Rows from block 4, named by matrix and row number. Rows with one number belong to one channel. Each number is 128 + 32 x the weight over its row's rms, rounded and kept within 0 to 255. All counts start at 0. Numbers have three digits each.
# convs1: first pointwise conv (model.enc.2.0.convs.1.weight, 256x256x1x1), inputs 0-127
# convs3: second pointwise conv (model.enc.2.0.convs.3.weight, 256x256x1x1, transposed), outputs 0-127
convs1.202:152168113148118141147094192094127092156138161094125157099160130106167128098147089172109167107145129091094134110156146108143098125083135145124085135141141103201139162175103115162107123110126129108172126095113176200086127119102117138057110101180121112134101135087120082070132129077088085056085155102089108078148158146128086127172128175139136155131136187095092105080113090066094142142074
convs3.202:175144118157167169117169177089147189101092156137104162090090113138143116147111121094118128107118079164087082087122136143211156150145157133155165104109111135150107126119106097082129074154106081131132130133141065128097139136125104178105104128154099123132125102152178117144158122105088124159120173091164103142155104162108200095135125112158144202135113208147127150151103147126061143123150
convs1.203:128121164121045083095117149163118184102126146107152111118115116112147122091172091099105179089148132120090108122183099150089147107096117122163087119144138129121098081156063139139114128117116137142083115124107045111134187153126183120148152132114163157168123193111133183127119120175119141127172151202118105164103099102141217116140116085078126106081099113136170088134133161125144162109096
convs3.203:141121119144087178088048149098127122170102172127150151112133130132072109073148101117170085148168149140148151178106151148164111146137142138131148172116162124081040091087166136152130127077108167130122043115115142120168140081090131056109121131111121103085124184129128076068126150135145084190087073120101103178070123120139089093162173192136083067141101088180124093131131133135151136174134
convs1.204:121106128140125131152143139131124163151078168056121147104111158119083154128135123093110102139124120174076094157146081152088103132132125179129098093140145169165111093134139110148074152178078174161098100168148086091138104109185102133114135140103139049085109144111163161140117118169064134142115098069139096119117115101139155154098157188070148158153121095138136112122074166134084129165089
convs3.204:119151118138141072133120132141141070140058081120154126158119089085069110131094136124101174122129130156172160186122149144063144173156149096120176104124119177175121111092140075083169215098173132083161191121101159138133122078086146118157090130121118074132140145125105138104087169085114071133090123085110070114088092121138099177126105136125121128171113099130129149129135066111122105142134
convs1.205:146112156172116196087069094164093111170123113115133147114127139114117125126168087071166107127179098055064105082143144109133107172118134147142113164147137127139185113132170133118115169089173152099116106119076157126064046119151085152089083138102174091129121100036171099175104138093171121127110109087098136119115140150082183088198142136160101192174154119119150159153082105126136093116165
convs3.205:182124169202167169147141159124120138148097109144166152120163157134092146145148146087183141125110235139099123160112136085136130168135129117104148178125130177160160171085104217086151153161141151167129055132164144122158095113121152155126173189129159159110146093119094102143157155079095180174113110152158155143141158125162125197119069169114150084140178144145123142098140097119129166163113
convs1.206:106131133182121129104151141103126123101125159141107171146200139097145113144125140170146112104134134134115095143071151179143155112128174191161130103064140133089165153169142127157139136196077100129080143090140122119161121129148089114124093157138126161117076150186112161112094148105125079197187161216150096088089133182092152107121140093182144123146089161137172115132199133135188108156136
convs3.206:119108150132124078039173060128102129109096139186158130090148147140184151082095131138101119179157099203154180154138188112162108170139141160133154139160100174165122140054134061130136146169123122113083160115147145117062125104134124113153069106161123143123131142131084111174144169124176109080130146159207156119150170086183089071115127119038148089217092134166146183159178155130101107145144
convs1.207:126118132078126141130153143077165150146137177157090099136158168121141125137118129163112108085116088118103078073079139152151155084111115147139133068080119055122139110079098122109126110164117143119140146116129148147176181134106137159208110126178107135070156176141153109101103148092177148000150158209072082123109144096114117117138120154144189130114127140137125166128195178125084124130101
convs3.207:161118074108137179105164174083154092154142117081039121117144102100083122119102158090136072143120125087089233085156128122174110144157149109107130124137146255129142098134154137108138171148215162113124131126120044096140114137132120149202110140206152137116109082091149143104128150124098146180128139157160141120140143071120139084175128155135129170098138136127123140159198118136125128081151
convs1.208:163122131190106129104103157163086135119104114107179126084106124164110115112105123119183122117099173136108119233156106092180149161140126133150160158108135083101206131128143115113132140145138122186152112121156129155162095135191166124107107109150130122112123106119093243129103144140171140118177098149100126129114143148092158112171103157146185164152123136133145115120184098110127116123147
convs3.208:095111166134212141149049109134159133162120127151127074089114138073090117148116128084118094141133084137188152124099153082185143137126098147105152088126136185118148181128124114170127096106109146078147157077125205123139136123131102110105106121098146187119122129130147058113143158086146132113148178140140138065139147078100133080148079123138073095154119139096191116072170094089136157168147
convs1.209:089132158109108160163161123099160125161120164127152153116097111155020121104139120152171173127117089181181139109104150129151110138085145212120080140157100151172124144129133106139110115148120128140097135100129072166151145139138068091181134132117172100124101086062175153082125136081158158148116128082106142133102100121145110140115190154121153151155136144135207120155105122148146119095166
convs3.209:139108153075145143123142146100147074110131171094183134136154162134144121143092153156138124143134082155119133149125159136120102084126099116103144142198129131126124170156112098152115187098046110163133126158123116188174108138073103164149112127082149106147114189135138127123114108117141127136098136090122109097146114170112124175098124136144154170067138154115117138167101146126128157171176
convs1.210:162128140041102072099180174109144133113147199113152150105173143142128140082164120135156196136162179120070116103137118174150118173136153129107203140143148089118078115121117126182150158100155132173144131183148180109094147113119128138068203145140109136149171147062148175112100105144137123173091087106139143136168108125169143112102166126025102126135072140106093102145115160120127180118127
convs3.210:154167162147207133117093091139094106098152149109135132103142094121164116127142121133101233096151098118182161112096132138137133101180142134146127141171185196075145111103140176180127094102139104157132153115134112110104130121131121138122053109092180111091130130215163125175149156101152132176160160160138106170160088116138099160139072122116185121154177045118119103147161120146126158114130
convs1.211:082097127176029157064080126111104144107127113122221123112075130094124133100062127086110125084120104145138138122020132100115090094142174101118044123070128155125179187146090120124079093101186081094105145137124193105146078117116107119104141144072085105149225118153127102053102112106142180154107185128106136138184198109129189147150098157147120136114139170151135115132111127159168105114111
convs3.211:133169140118119102100103134120096100172151112150159103118113106099107120123129075100159126162119102147146155178112126157099148170089104125124130079132149146168128091113137157090073098153113166107114121164126149157079090098191151091146091128071097100105145152065145119116114071177074143125155151190125109138155137064126149154086116077111185116129112114087145129109021120146138147106146
convs1.212:146124107127150166157108084114125143107146102141150109087146112119133085114150133181137144108136183117097174098121152131150159137116157207110174155088107195106122151140133134125131180162135113109096126100111125108121162125114064157180125134119140175160135150125109089140103127139124155186142090167145133195126148136105159114141084135148104115116169139113120132155032077147099164114108
convs3.212:164163140143107158175176111118057070126039153063081157123153073150122187146092080171128167174121139144153119117138107161145131138125111120138138090082073165068158096114084047161130162186115112125158134127165117151145129119137102154119170103113113091113108118165158185165099186148097152152104094140096160101148143061158160146128109104119137132154101089163127136122217158090159138115164
convs1.213:205136172081102067062179124104140122102108156107115171106082121128158134141131063119115095127099158109132151174121109085110129088083209088163163201131172169096148097161144152121175106183163124108125133134063120131122184065143078131125052111143136182164137138107166114155087137143087144127174124110148161124114099095131070089119160131118158186148121169136132113133128186134124114104131
convs3.213:153081158101104173214095098157132125124122094092119116130126130154128164101145187171138167120067107102089125204112137124121164146139136063100150135196142147094147142110121191136104189118096128088051057113120091158137126166060088102125122095180130178083145130140164136102144134153105205141127122123131130123132174083149158091128121155131115092092148166152104181109169126112154152113122
convs1.214:159133130090141178095158084189201146178119166100153129159122170120147160118056150107141083146100106116133086076084112154146119194138095103120110109121115095124157105099097116169123076093149173118115141116134127182143134141132098185140142132148153117080163105118136109040144110151132110055121153131151095102081109078102112103084145162128108147094126188151081182129187099137090076139163
convs3.214:165196098124101099114134147128176147102097162132078172104118169117120147147134135129117081131133134125121158100219121110165143161128115155128129131156140151088151157057119136092104157165040143069124082122127159164110178130109141143146103203116127084140179114134129153136124105090127141194151139138127150164157119074158072114104121103054098190097175131151111183173186125134104144109156
convs1.215:131150165082104070100144061200108153187099186117159122129151159139111143109106086131100179110133134132119129135147158138110097103119127076129105110144159133118117159125142116152141191182136129154132115142125173172130085161148205099115140126157138118112127083083133142127175122124081136160103115091069114104075129124179098065156035108139172154098093095136120183096141143153112116113124
convs3.215:133159094122142151162104135144101121132116104117118139142083167130131155183146127189098176117127071134132126127136095178073155089104172150093152123166078073165107184159131146145117117186088169157129105167135098136140139082105099128122100134125086119180044134116096121051122144143079109120110086170165039099144119153145102175105061145105100143111154139162114098091166081115165109134091
convs1.216:095132111131082192114066129117079098126155133128163131112084102127149144081175123096072110133122171156043130156129173099095133152143156143112122153179122067118123151172146119119141120162128113119156166124128131074111112167089096139084096169161135083086086141171117197137139144123171084136106075105143083161109142108123118146139159112114057042175179099111121118149101139138104155063137
convs3.216:110116128120122087147094124106041172126135118103085131179150152102103134137110119131113169085133099157102080172143079135132090132132122100147092130156073086133094112136119231151154141073103132109120133106101110194163094136124131132053092100145132143143126149087159105122167133110050149166067103179076082095121182167120173075133147169136097175102063114058141118153091148115134131114138
convs1.217:149090119164154177185074144096129144143100128137102130156182146168099104155147142143013143102080105139152121125125094166110076161064114035098119139142123065080171133076136118182128105161104166120108124124129120130136133077125134133113067127153121118096116195140061100091166100167183063107153102125173133132126047155141096120100117117134150077118095116173087156084211150124103101108119
convs3.217:153174175128130097130104085114146153137184136056121122154118199130185128113116124121117042150107169227110116126180141134123103114166124129147138136148099146107135120192135150088162165139107059096133125136166185141142166160110092129065172125081133135147125169156168083187172171131154176164130130082085076128110153095127096111115143119113096146150148103110162074096144163121123105156136
convs1.218:169117087077177079117084204118129138131147170108121148112123132145229149117127127136154104129146099144186132129116090136120147131128128113132085120128109111138116084102101123131146155167151060102128131135116122134122135077065059164149072087079115063130213092118159109158106218162120120076112102131107117102131143129150124127113123176168077098128174170089108073137121111064088148084096
convs3.218:067177189095088172161125109151189139188078163129140080134109148157118180124197115184115060100194136094143130135109086100123121143118141127163123148168140111060158126114127115131186128128110176102118119112095154154121127221123114116134104125077171144109166176143140142190127152088133188161128099070164120142108143154174087133110052185133109155138111142112052138102136080098090134136105
convs1.219:129146138114210127104098092132177096157119098152116131085171143153109127080125125127190083166185178140162081105126097137130125161083116181112179173125103162143085097112175115160139136140168137197108110110121096095140141157105132121095126118098143113176101138062127214138111157106091164115119164161138095111162105114138120106150141104127149095141091138105118113160167147141158123130097
convs3.219:206154196145180129076164065112116171128164150155117111118177108135112068141112077114127178183117047198095137120121110135161144142112120120115114120122136091125176153145111062171154189108085135097114077054125162070126176103171099123131085110094126138144169122156089149139151074119105124085114132079167121163092106110122145077162123102160158135120143091128162137129127162060057147146174
convs1.220:082111089120192133117167091165181137114087086143155127166094122165131118104122098154109089164157096081127146166147063087124158082116132108124041153100138137140119101181124162086084040179106110211147171129152073114154139167139202117087127138096121126137110140194131143177115101125129114090134092105139134109096129129095107158145089143155113160098111161163106137127125130177098110136114
convs3.220:162107158137143130089090082097173095136082138126050133145156128087168049141155149103124119122081191218131221133131068105094178134140120094097152119110128122119116117198156103082134132156139160140123100107088212120102167061082129121142119101118106124109127121125134126144117146164101207196124084111141087154114109086139101195131190112130080109099121108130137116130137107140117163106114
convs1.221:050154157108125060086100102170076159055116168117116124093147092085104081197106183142146122115118160096070098134146067118177106130068150131134167111137186103158147076121123141122160116059114160154168150119100138105087141184134152104120121106122194116126098141106108063166113109129141119093120148118109160167097144140101084094177095083157142207154135134116143069143160096103105155172084
convs3.221:098106159101133132143117118132126125115072164090088118192137141095102180140076101117124165138136169165115070137099121074111165179133129092115102136176107121124160100078138136125151072055179172137145150064082068083091104176124111131055153136087127104143105148185159174129144137129079188103166153115145147108149124198201164101141082136141165169120118104096176136153131139066151155156133
convs1.222:157139123100139172119091088099115079111189126161132148103119136094150179118172146151192110165142117098090095117166083140173137090135112115092152136109087139089165104119125133097097101238064105141094133117106130136156052172079112101108085158106093167113140150095099202150135138143069116145135114129121107152146117105092179097115124100133168092202101133180035093162083184129093119079095
convs3.222:120120129065097130135061116153161114146069111147145132130193112070093130158138080137130120153119105152107073068105081117104147093121185131105086081144103108094156132126135114171128106107185088129140118121128158191143188143113118109039114165105166151087080141096125159126077161119077137096174135232113192167109118173132131157078138166140117110102143161082098132132086136145139155166124
convs1.223:141121127100168209162120160162127153140148083170096128134075127169107108085074149089131169079141174122155114130142161116197152136091107174117134154124134158097119088119187084126115111039161109101130111087162130138131104168187076150116099114115115123085062148158089094157113153155078146165076113097130118146124129151167138159116132117092138134112149176069089100142062119144138160157123
convs3.223:084073173124107141208072143123153122144084130129200145140091104120158132084169113097129137131123170149177137150092099105121129095166117125101137134172141060088093147156144138073114143154119117156099129136107083129084103133131153161176184169111142106126118127148135165142119144140157093131133113153118137121138079078095126106127139098121072144102162112151115111124172181062059118151120
convs1.224:158141130196214131126160139088151124113181125140095091155095148150143118122100139147126126144123096112080106113136144142111083109109127150139170102194141218177117149119115110141125109074071134101149160131170166151155153175054158136125103090159145195212157070042134137153118120138133123118158128130117129180153149115125156122166142117096162131133129117123107068104178156130172135179121
convs3.224:133137122095163149127133127167067089136080139149113129118195083090109145143072088184138115151116137119138127082139144135057145135098165105146118150142111099065201138168097137125120149135233152149145168164187111140158120110144111157118120126155116100110093121139138127128043131114171139137126132126171138119110140079159133158140134106143213147110104157088192116148081112059152068092147
convs1.225:091150101162144120136083059128126107107158172106187097159180160175151111171118141248167135181180143154099092150127139098098168076110088123121153174156132119080103154067189068119096159132145119112102151131081176124148147062098120153124082178109104171107125188172111124161122092159098115125074104121082132093078122128165110164093140145108090133109148154090140088133129185144096120087108
convs3.225:086125085105141078115137067069146135193077088108126099152104122167113107151141173057096128083109108133115161130153161116136146077058118112117081075111156106119200161193150135096106155134159162109160149106144024161086156158159106085050133069119090134170153143151115060097116155107080132162146115106115134113114162122123133165117155150140140147117130166112134097119104109107187115127112
convs1.226:125095146111152147130105112134158170142082141134136115083195159168069127183102025133125139089044101142193102151121140059146166093115070125187154106137073146167181055158178106121149156133122127151106132144098092063166128178108115181101118091131150114157139116143160133106074141146110141139157061172177157112113121140080138133084146137199099089152137140134164047110108149135143153119141
convs3.226:129147100088151160107059096149165148110130133101095155118133148132202161129124152162145117158132168112143136195129123129146138113100111100076196077162130089118106093130158164095113085183155112079076125126125125137136151108140121124129142128138111129101148100095129046149117136165124120117101176143209095094153153117138092081120130105200110117142143144159210150135087146104185122140108
convs1.227:125130101173128201132146119152151138091125127121149227173170119118109099118091143124170131102140106130166156131143114164165197101087139133150097095096206157106123069097125125073155158182131166166188118160124156154141111144129152136112136128088164193075133185073085107089166167173146136119138168108128158109190144132042136105126100115133156214097147101104138137061097134165138128164088
convs3.227:155137164115132182102179183170104141157065163124117085135116158127138101181139153119109160159104091114125128096147152105115115067089125116119099103145117184143091126127134155141098107119168095141115115091132151139115121095162125155120167097106119142104167100172121114149135134124130085081118072131138126120129092139185154121079141130084148197119122084086074093137119121135125132178198
convs1.228:169104157166118061096129154184107147114108112106110182089165138125119143135138134136188242177175165142148107128156113119140164093128118111129171084114121138149113114103108100164151136088152098164131063107137169056151094123095117093114144130131123109121109080146110197175072141164122100129046136072132143157091177118080081124155103121137143157135162072152121063130122110071150090127117
convs3.228:197082102086141135079079117162134134147067128107167099110164064153124095104137098065128199146134049101118141068153166167159105098178143137188136108136090117144132112174157075123113155147160172055174128077155163136115132141124131148156110162180169151113062172160132071150135089157158092102144120179135098134086106099096133169076057075138072167135146140075140162133075158147145150153080
convs1.229:137131156092174206154106136102135115111126112126144177144136125134143164047121137127182135188132158111087146108112115107147127165144120179117182179201130101128190112135144134118103135069121135089121170153084186184190131084082164117100103157108118172160054076083133121083156130084115100169057150113114117164089135123083135164151134127081121148151121084123118137092131100104115140149090
convs3.229:106164087062161147145118060097065075105102123146065104117114072132101069129145119136095169109094099089127114180166140181138123095137082113124150082142110037124086163132065108132122104160149072135096098118178104155121144110096147153061201113158113174139133134093131110113046185180115121120131115137125100146129113123155060106072149082173075162154128163116147143160086110101144159102047
convs1.230:135112075061137197156129113124114093104073092122113108138102103125078156140191135131112115169100112130074135089087106180093105105137170162086111129152138066116122105071086128113149110105123150096104140186152083153120136111146148165048151133136127175114172157074085132122162144130120076119153133135138125161149085127124176140170168141152122120167076173139113154138196141123097142114075
convs3.230:084134153118130099151068119094142125185133164176168119171120138152175106067178132140143091153108195141175113115158151188166098187183172170112099153151154063139163157115171115138100138048055166156106151118098089124157093132158099167154123127128167123100209150111135102119112137172061049097101158111140135112157170130132134139117100124121181151138103120121079136134058106143149106157122
convs1.231:131099164191088058157136144197083143147144137107094160115145096133137073098181121132157159163126175079138079185122099082205126161124113066117113193104172118222084116115144070162178112111181164138166080164105157146098127106082138180116128108185109170161134142161121124113095149142126136129157102161142160106119085154110132156155112126169077165141106100114143106133181172090061132160125
convs3.231:112181066140114114124164105115107140195223165089109202079110141086083136179173136151102158190111164122195128182143123096175143107109169122095132076117112098068084118130075128154131090097147113106109094093151071146166136211116107176105130167107119131067100093094180134134063105134124089121118084208118122152169175177144115087154099112136196093152128128166097081163140115132139145144159
convs1.232:120148116235126109104141094132108215135118193134115119149098114178165152109117058087117100175114130136155133163108124035186092104114143158150156145174102127058186097068133157107102143153115180123095127121124173128175140137164145137092152132137129074134139119065129134098151104158131167118133122096178161123107149060195197121117104160141169123068167133097148152152102087144123140144124
convs3.232:178145109137112099126107176128073152180118108116124186093092097146171139144145134143078106161103111126151084130191127115120163126098121172129164106140126129113156103178114116150130138097114113117159090142089088161165090113100117090094142163122116137123031131098159162105112095153116235123129122101184091139098171122138144130158077161167092140085119152110221137107119136156135141137187
convs1.233:164137123121190100153110150102163106105137089132159141083153145128139133186164127158119113118163146087120115117163149146120074132133113069071229087122138153181141140184185131062134109128139142118145144110143151150175118123087095099119049136144048143158150111040165154125140145143105125173117137154153134118042092136155126127076099136069127113134116113154172140155093133122126136160145
convs3.233:041125134062075099158120146129076125120108102179142122153132134142160126174160106166083232128127116120087096116143119128101129082075151115144075135097113092107129126091142167106163146127147154151156110147085087153132066117149112150140129145143081127097126174139083180166130164106142119090132114156124114061086135094157130131120081066149093131116177148070164102167120089106140172142131
convs1.234:151150131120234159121128110132162154136165190080140137162190125151177142139099179151145161126119070161162096147139066166032071146155120198145094159105114147063155151136098145180147160106142089100154121103154123139157135052132109113125108131139149156131116127186076126119127125146092125170116113131133116098137143170110075120122168134101106107067111145162169156127121143087091092150167
convs3.234:210131146201071069098152157124076155154137088107146126112131140095146156088096115091092133104130174146122158120193167113138126132162069132094076110195161093127122094123105109110122136087119170134149049149114111132114145098186094154146116130184133149160152111139121123063131144101161160125112100109157087076124136164123104101123166190086129112087128146127116180147146127140100097116094
convs1.235:145124115121126171140134149072124131161091098112181182166190116180086141029172155146148141184159104145116129093119103114088114114140130157101168107111114122159122105128102167087158138147144133167140107102137137091121131106133144188123137165131143100109083126102108177177082100206118142144136131053128103183149120093104131146153131129164165146158109109131109112171210091194139135141138
convs3.235:111136142074116124143116164129090110131113100130123122157141148139066121074126137167049157108105128131173147139146134109164158125124046121167176103119158123074074134134129139122112089173159129130136140107102106159134145135124134101107088076096153136152088077112109087054091090143134169164162097109122109096107115078117151139124114109160178080156119182134196125127146135063097179162112
convs1.236:125152126059118074048123095118142163088116154154141089099182117115191144109128097115112109105119066109135111094124094133121118107113135139133072134118194136146125135067160161138175060157152108110097116162161126111120109154107101160127133050137140107125137090165147165192142142118097138131085092096156163159138145148188134149100108118187207131093123118146159170131131122101127137132104
convs3.236:149134120131188072105103119150137154112160045082128171147093209079098108126144110087128128129117084143130123146165154129091151077117132131090136150100162097129120077162158175198124125170074125078182195165087070156147163114140183144107130189125030166121097139127120113152147067155095116106084170193165102152186121071128149125182141137116129121135187130141117066090107113138131200139146
convs1.237:158152128193137056145169129161159099145079202128141153117123120114103145133174081147152142134132137118163080127130162168162155137127142078127124162089155088126157130117090135088101222187137145198121092142105134130134143136073151133141120139113080112131160102125146255117123084132151128123132094117116102077091119150147112085120096150088131102116141131158126174147117093133107123105147
convs3.237:122126173107182153131070139100179119143141130138139136099147137176112114127170120127129104102108134128078112152148114143157058109075092123175122173118174106164095132161069177074092065089162101118177139162178150135152094114082145126119144140106105118172093148112107086095126161101158103136147111110128081123141130107141128174152168133125125145187204163133122143102101129190078065079156
convs1.238:148195142131101100102095103085160126110157118130161093112123088193094115108111099133121094174146099100178139057162169100156074165125119207121123126148134140174122109090087155138156143131136167151144160134151058104130126129130170147117179168126152084116109172116159155121073129151106143086144157145161180112144108131123050149124151132134144116102121152116108151114160172089143144133068
convs3.238:174137036133102102150146107074108062142124126083171150139154064167199087038139126147116105090102069156128080158189076132111123105126160158167162177145085126159178149138122210145140072111136182125126180105126141055100142141096180195119186080138127181169078138059123122070127157150099112128129090102125123117131128137140121115134118144092151143137115117077178152162080144125136151090166
convs1.239:137100083133165058096092171109141151086104189129151148141094145088054091159110125171201161133115110095113124155124080187139099097186140031150146062124117121158113133108144087173106130082161137193109168139177162156165152121165127087103148152095130169084148115112107204170150111126142155101141120099107088153141137102101163139079111082127115092161101091230142120116130141156152142131179
convs3.239:073144137185143130169125223067084148084065145129097155128121132078132158137179105098110165168125103120096123102120132088136101141100087070132080085145123100156106130144128076092089111171149071090116140141116119085114091157144121157077114083126135206161158162125164101114109137094152114138177126093130190122136141166123113159101146168120129075173147122149151120137134161111125087080096
convs1.240:106187155197121128108167073133130137105196172088109141110119137129137113158155105099095169176122146151190119097112160166144171124145114126101138118114142066132123128159139156114129095170191096130152078135084103135144164128183116131097124138136137127091185084132132223082124151081058132087062085069109063180157114140109169131106138174128116130142132114082121122136091141166138107137142
convs3.240:118142121127133178138086120110131132101134133092150141137122072176183133138152128108159144146144134118102078119156119098080123083154147153152137124128126147097146128156122046115053133176192144127086199106117109180094134121192112129122061113148125096080181138134163156078108156206126169134061082078120179106110087109111084127139139162126120164159108155117168134104161140139066117145163
convs1.241:081106079153191171139147172065135114047129144091135113063134102124103164172135162129170174122128107199111138153159077143118107121172179136143055130158143128117105142133105145172110108053117142149096095120169165147126165120194072116057084138168131113118113153144092143168108149136118122073145142118116049162159137089167142155122102112092160096120098159124106126105094157168158166124144
convs3.241:145110143116139124077170125083137162086167119130087088119139141165156076097151135156088112132155126163132144111117177120188176099110051167136113141127158082204204158196161207109140104109125097114131138144080162135121087105172106102094131149108104169131131172122107077125116120128127121101081116104110092152157129140113125161154121170110142184110175213098098162119104169171079125143120
convs1.242:210093150092136153133095120149172134178147100153136140096159130081076174075139155111092130027186068121153120115117113138123093116131128164153132169120093209100103162093124132158137070105171103104132135161108132075136157128119092099189129130120143189144083069121135191144099175149040103136126121146107076064137140123098132111174126079091135129100115127130112126161073126106166129120130
convs3.242:150157088119100110141161188165127112188125157158152096085155099112136107141129111115103102098188102148171127088091135190144142114145143146197108107140105079110123164109134143109136206114119100069115107185136118149133149130108094074136186171217167161163078157077127094135185104063133217134124136112117116097160140117100141144163155170152170116134157091102113152126128130145092123177105
convs1.243:087139162210179069101175103145138137082121119176095180165126095062111097083110122138158187151140159174161118136113210166149161143172110165152118076125112053085111124102151123092131106187135063113079112148128162107101123138161140146141115146103114186130131115134147143166066119137188172142144184088109078119184110142111159124150076153161146096151132210116166123132131130121089119160158
convs3.243:091116071190134059116175146137064081133134145110143098090084119132125129122128165162143136067106111092166154224110108129225082123159119122146167099125150073109116087161094141153076082143098151134110075119147176178157155111106170125085105190134127104123139083106152094155060189179109159170144110200127085119093150139139224138138124122112115124186135131127166134111123160130130081116176
convs1.244:123145123145080093183129128088176140184173121126104143129141117155182103057108103144164085119075133102105122185183171153091111154112128128103126092146131121162178113119153096058122109075078143121145149094151066091167107092156183148102109131141139071138109167126088161128106170128135118177164147057153076103065173152105130131162172174158076134113126140185156196139104138161123139127138
convs3.244:120084135116116122201095162152139043137113152080157089127124096126114140125131097073104146190095127069116120182094151162105121077176102087117088173086145064170080114114109111109162078100128117138058095113140081137180079127059130112106047136173072103065081211133150183195150140081094112172116129140078096136122133130137133148127142108119122136135081139161128073118168109140203085137095
convs1.245:134134179113168158151183097103141093159112090128107116137103086112152132118135115136074129098137103147177126111130105113119078066121161095101183117131120128108155186100128169112163099114127120132059083144083163087135088125125145128090114172180130115145101153199139140096154113148115178133151130113150084168203069180108087155130157105133141088099090138158090163103088127079145086112062
convs3.245:146180085124130150055121121157121212118080097125216109169102096148088136117103181086135190145104143154134139142137154103088135109192127195154091163106135089112193124050115113113120096136114148159138070130141078142116118139153178111134054136071163087145148128112135168107152176125111121127130118120168141107136166148147129156074191121106135107148111151124103157147144095079126191149095
convs1.246:108138084079109060095082147092100129093126141136094133121151155150147118122151129142168158108137109134092161128090095168105098211158133121115162172110136132124125126164135113057122100076072137168105117144171196135135125167104122104139101123098129166131135175152214123061193147147147127113106096135133162122148029116113068075153064141068116145172126118168094123102080137152131141109137
convs3.246:117156093153122111072133098110101130149114090136123124145087119087055179149102154126076112102142167137157071135123122136100146099100079111158160109107112111117079109133150136145190131166111120069132176142147101079124157124117099128107149127140088116135131108121130150146096121112068155219104176134115134084133101156085100116103059126138109115085139134117124200103109125103130166086145
convs1.247:086165159102127113103108130181142143102120140119186106130120146116115108105109133137053170115153124126133137131103121099118109128104135142123164182134123147110196137163166132154142143115170108142135096118132087140139188140066187104103173105129159103166075072149148162082097113197043107105117138116111089115222050082148127146086152131141082175158126127130105099153077148140138092083155
convs3.247:134134136126072155157053104096143121082199109148110120151171173121102127127136139076149066196112092066153180092138130131235156144160153071124161102145141114112019086125075145110148129168137085108159109129128176150109151129143155135101086161116153168063171104078144112138139087140119123132087078100156148134088146148112134117087144111097108050135044109126169122108087152131106170074121
convs1.248:144102160081113096120105086140147090131168110101087129132148144118166125089091163122155169183114157131101131126162121149151099057104116121111127230242132121119099164015103117131116118143229087141147099102097105172166110135097147148080067116085167160103176080105158063105139161073061131140149168148151146111129085143116104139111101106135106152143089157109104119160130102145063135106158
convs3.248:150132205104139099158109169071142108108177133101123080117109114128116128122174119089144099127104115148149091187088077150139166115148154186120152188131159130090086126112133135239116189160091091112140064169163185188176122122157173090131102128164128117084102141188152165084149093147132108186146108134135091149137108135126170162161197154136137129176059149136126121123116117146128118128108
convs1.249:159135131131163121097090161144062224118121122125129136147143129158129114135124157185186146085187140119135111123089116141173162189115135136115078148131125096133103169188119190142196081124124142107051144068048159099165100139118126152124104103112089177153066132151145129196149092137173103113142161098203092135163115138126184132137156120135116094127150156129095119107186095101121132131087
convs3.249:105148131126198034124133058109078161125153188119085162136165119082145085127121163125154080095107123182147142141117132151113187124067140181154143089123126145112087171101131085132111076166115102137063116078091137123183134166127125098169064177149147168129162119127143066147097116128069123128158162105107131136148091148195150135168142128140074142126124110104136071184136118094158122124145
convs1.250:106125165137141079080152100136132120156141067146192136084093111091128157213100153102107083177100141078136118151059098154100126169126085083110156128148139150107121089119075148121104146153113102177149110125198106089113134182121077102017180078168159063121147137100154110153121108095097112151121148134129110128121168176121175106196095137141138171093159135147132086149106143081110126154140
convs3.250:119114143123161123093203136150150122091128136074068135157071123081112125116173073120117053094092112123163208128141114145126157076127090136086142140145111161149160125145198114125110166114104125099162173107099160144158121133143118101057139165233117143117192182096079109138114144127137168125169128085138118102243100163138122123112144149144085187075136143148118101118116140109074095131145
convs1.251:162086096149126168074121100100082162119142190149114118132101178092194196199146165134138149162134102073110100133109121111160170147086156124152181063108146140053086094134108143153129138107162119090089141101193175059109108157082156142176118162146087097155138155111109143137113166117069189079114110144122125103146130130121116108093126095135134132226136126136118129166102162140142051164111
convs3.251:082073111080153058116130144158101140105119091135085108103173142090129114112207137109158153088104126150132178120153102175115164115111116173073124079176152108110122117083142150149129148169080150156070103165073107172139149093090129147166159159119100025114095145091147124121155138093107070195173107139124138046125101172125123074061089076090149143111103137162100110134179060116131140191140
convs1.252:160139143117116128144165104128111145114120121065113161165107128108119161155171159132116115114118206131104108117125182157133108090130124123126098078131136077092107157117162192183134160100126150159150115111087195099117080178143103115121128127138133222113165172191128167074158141134116127098156146110121080149133088089083135123166132131105102109159109108117107151174142101130101153127136
convs3.252:095164128083156195141120135090155182167094103179087125156132148127196136110140184095131084136124118171199149100131128096213095141137084150163169188099156188123116129149142085140166119121134130143113142125162177159133107092157113093111102118130128146090125139132152114170128183117179113153146138121126135187164110150071106114143155081124095122135150133145154127129181135109067067062171
convs1.253:107130097121115081130147147122109122125134098154155099149090097111180110169125166058108142108160115107067121072048091136083120133218131072079116092164133122142154190106143123120099129147127146107132160144140163127186117194213132139099118110105087112077107121112124186121134136103231091102126132110143124133069158135122111152139114101152186178158189160118211141114179130094147164086138
convs3.253:123118134095116145120098129163136149155116091123145105147123156110135122190162155098078102164197130086107038120160104172084141078116153162135109173103156110112090135112133165146101064146072108102085133099159165165169102101094130177086088153082137094156125126115130097165126072176121120166125181062146094162069083124135121123095145111106136143100107124107118172094066112140161055120140
convs1.254:194075147170201113065092089156100117110117095086154158132088144151090132163088102173153176103171104090115159184129156150131193148128132132149141122135141143082140087093082147182128157140088138130160142146107139205130085096111114100079190118147121131135098137142134194215098155117144110130155179172141103154147110171146080146079118116141101100097127106136169082114055089163091129142132
convs3.254:127145188117136091123161147134134166103034178089107157110115134119117079105144157120121138201109118123098121080121171119105112141174154168095094084139129129098108119084128077198112128064189100142100097168117147161133084140122139162111101048087125130121145130109096060109117048096161177128109102099127100153112100117090128102170129127134120172159146137116154087205109070141110137101093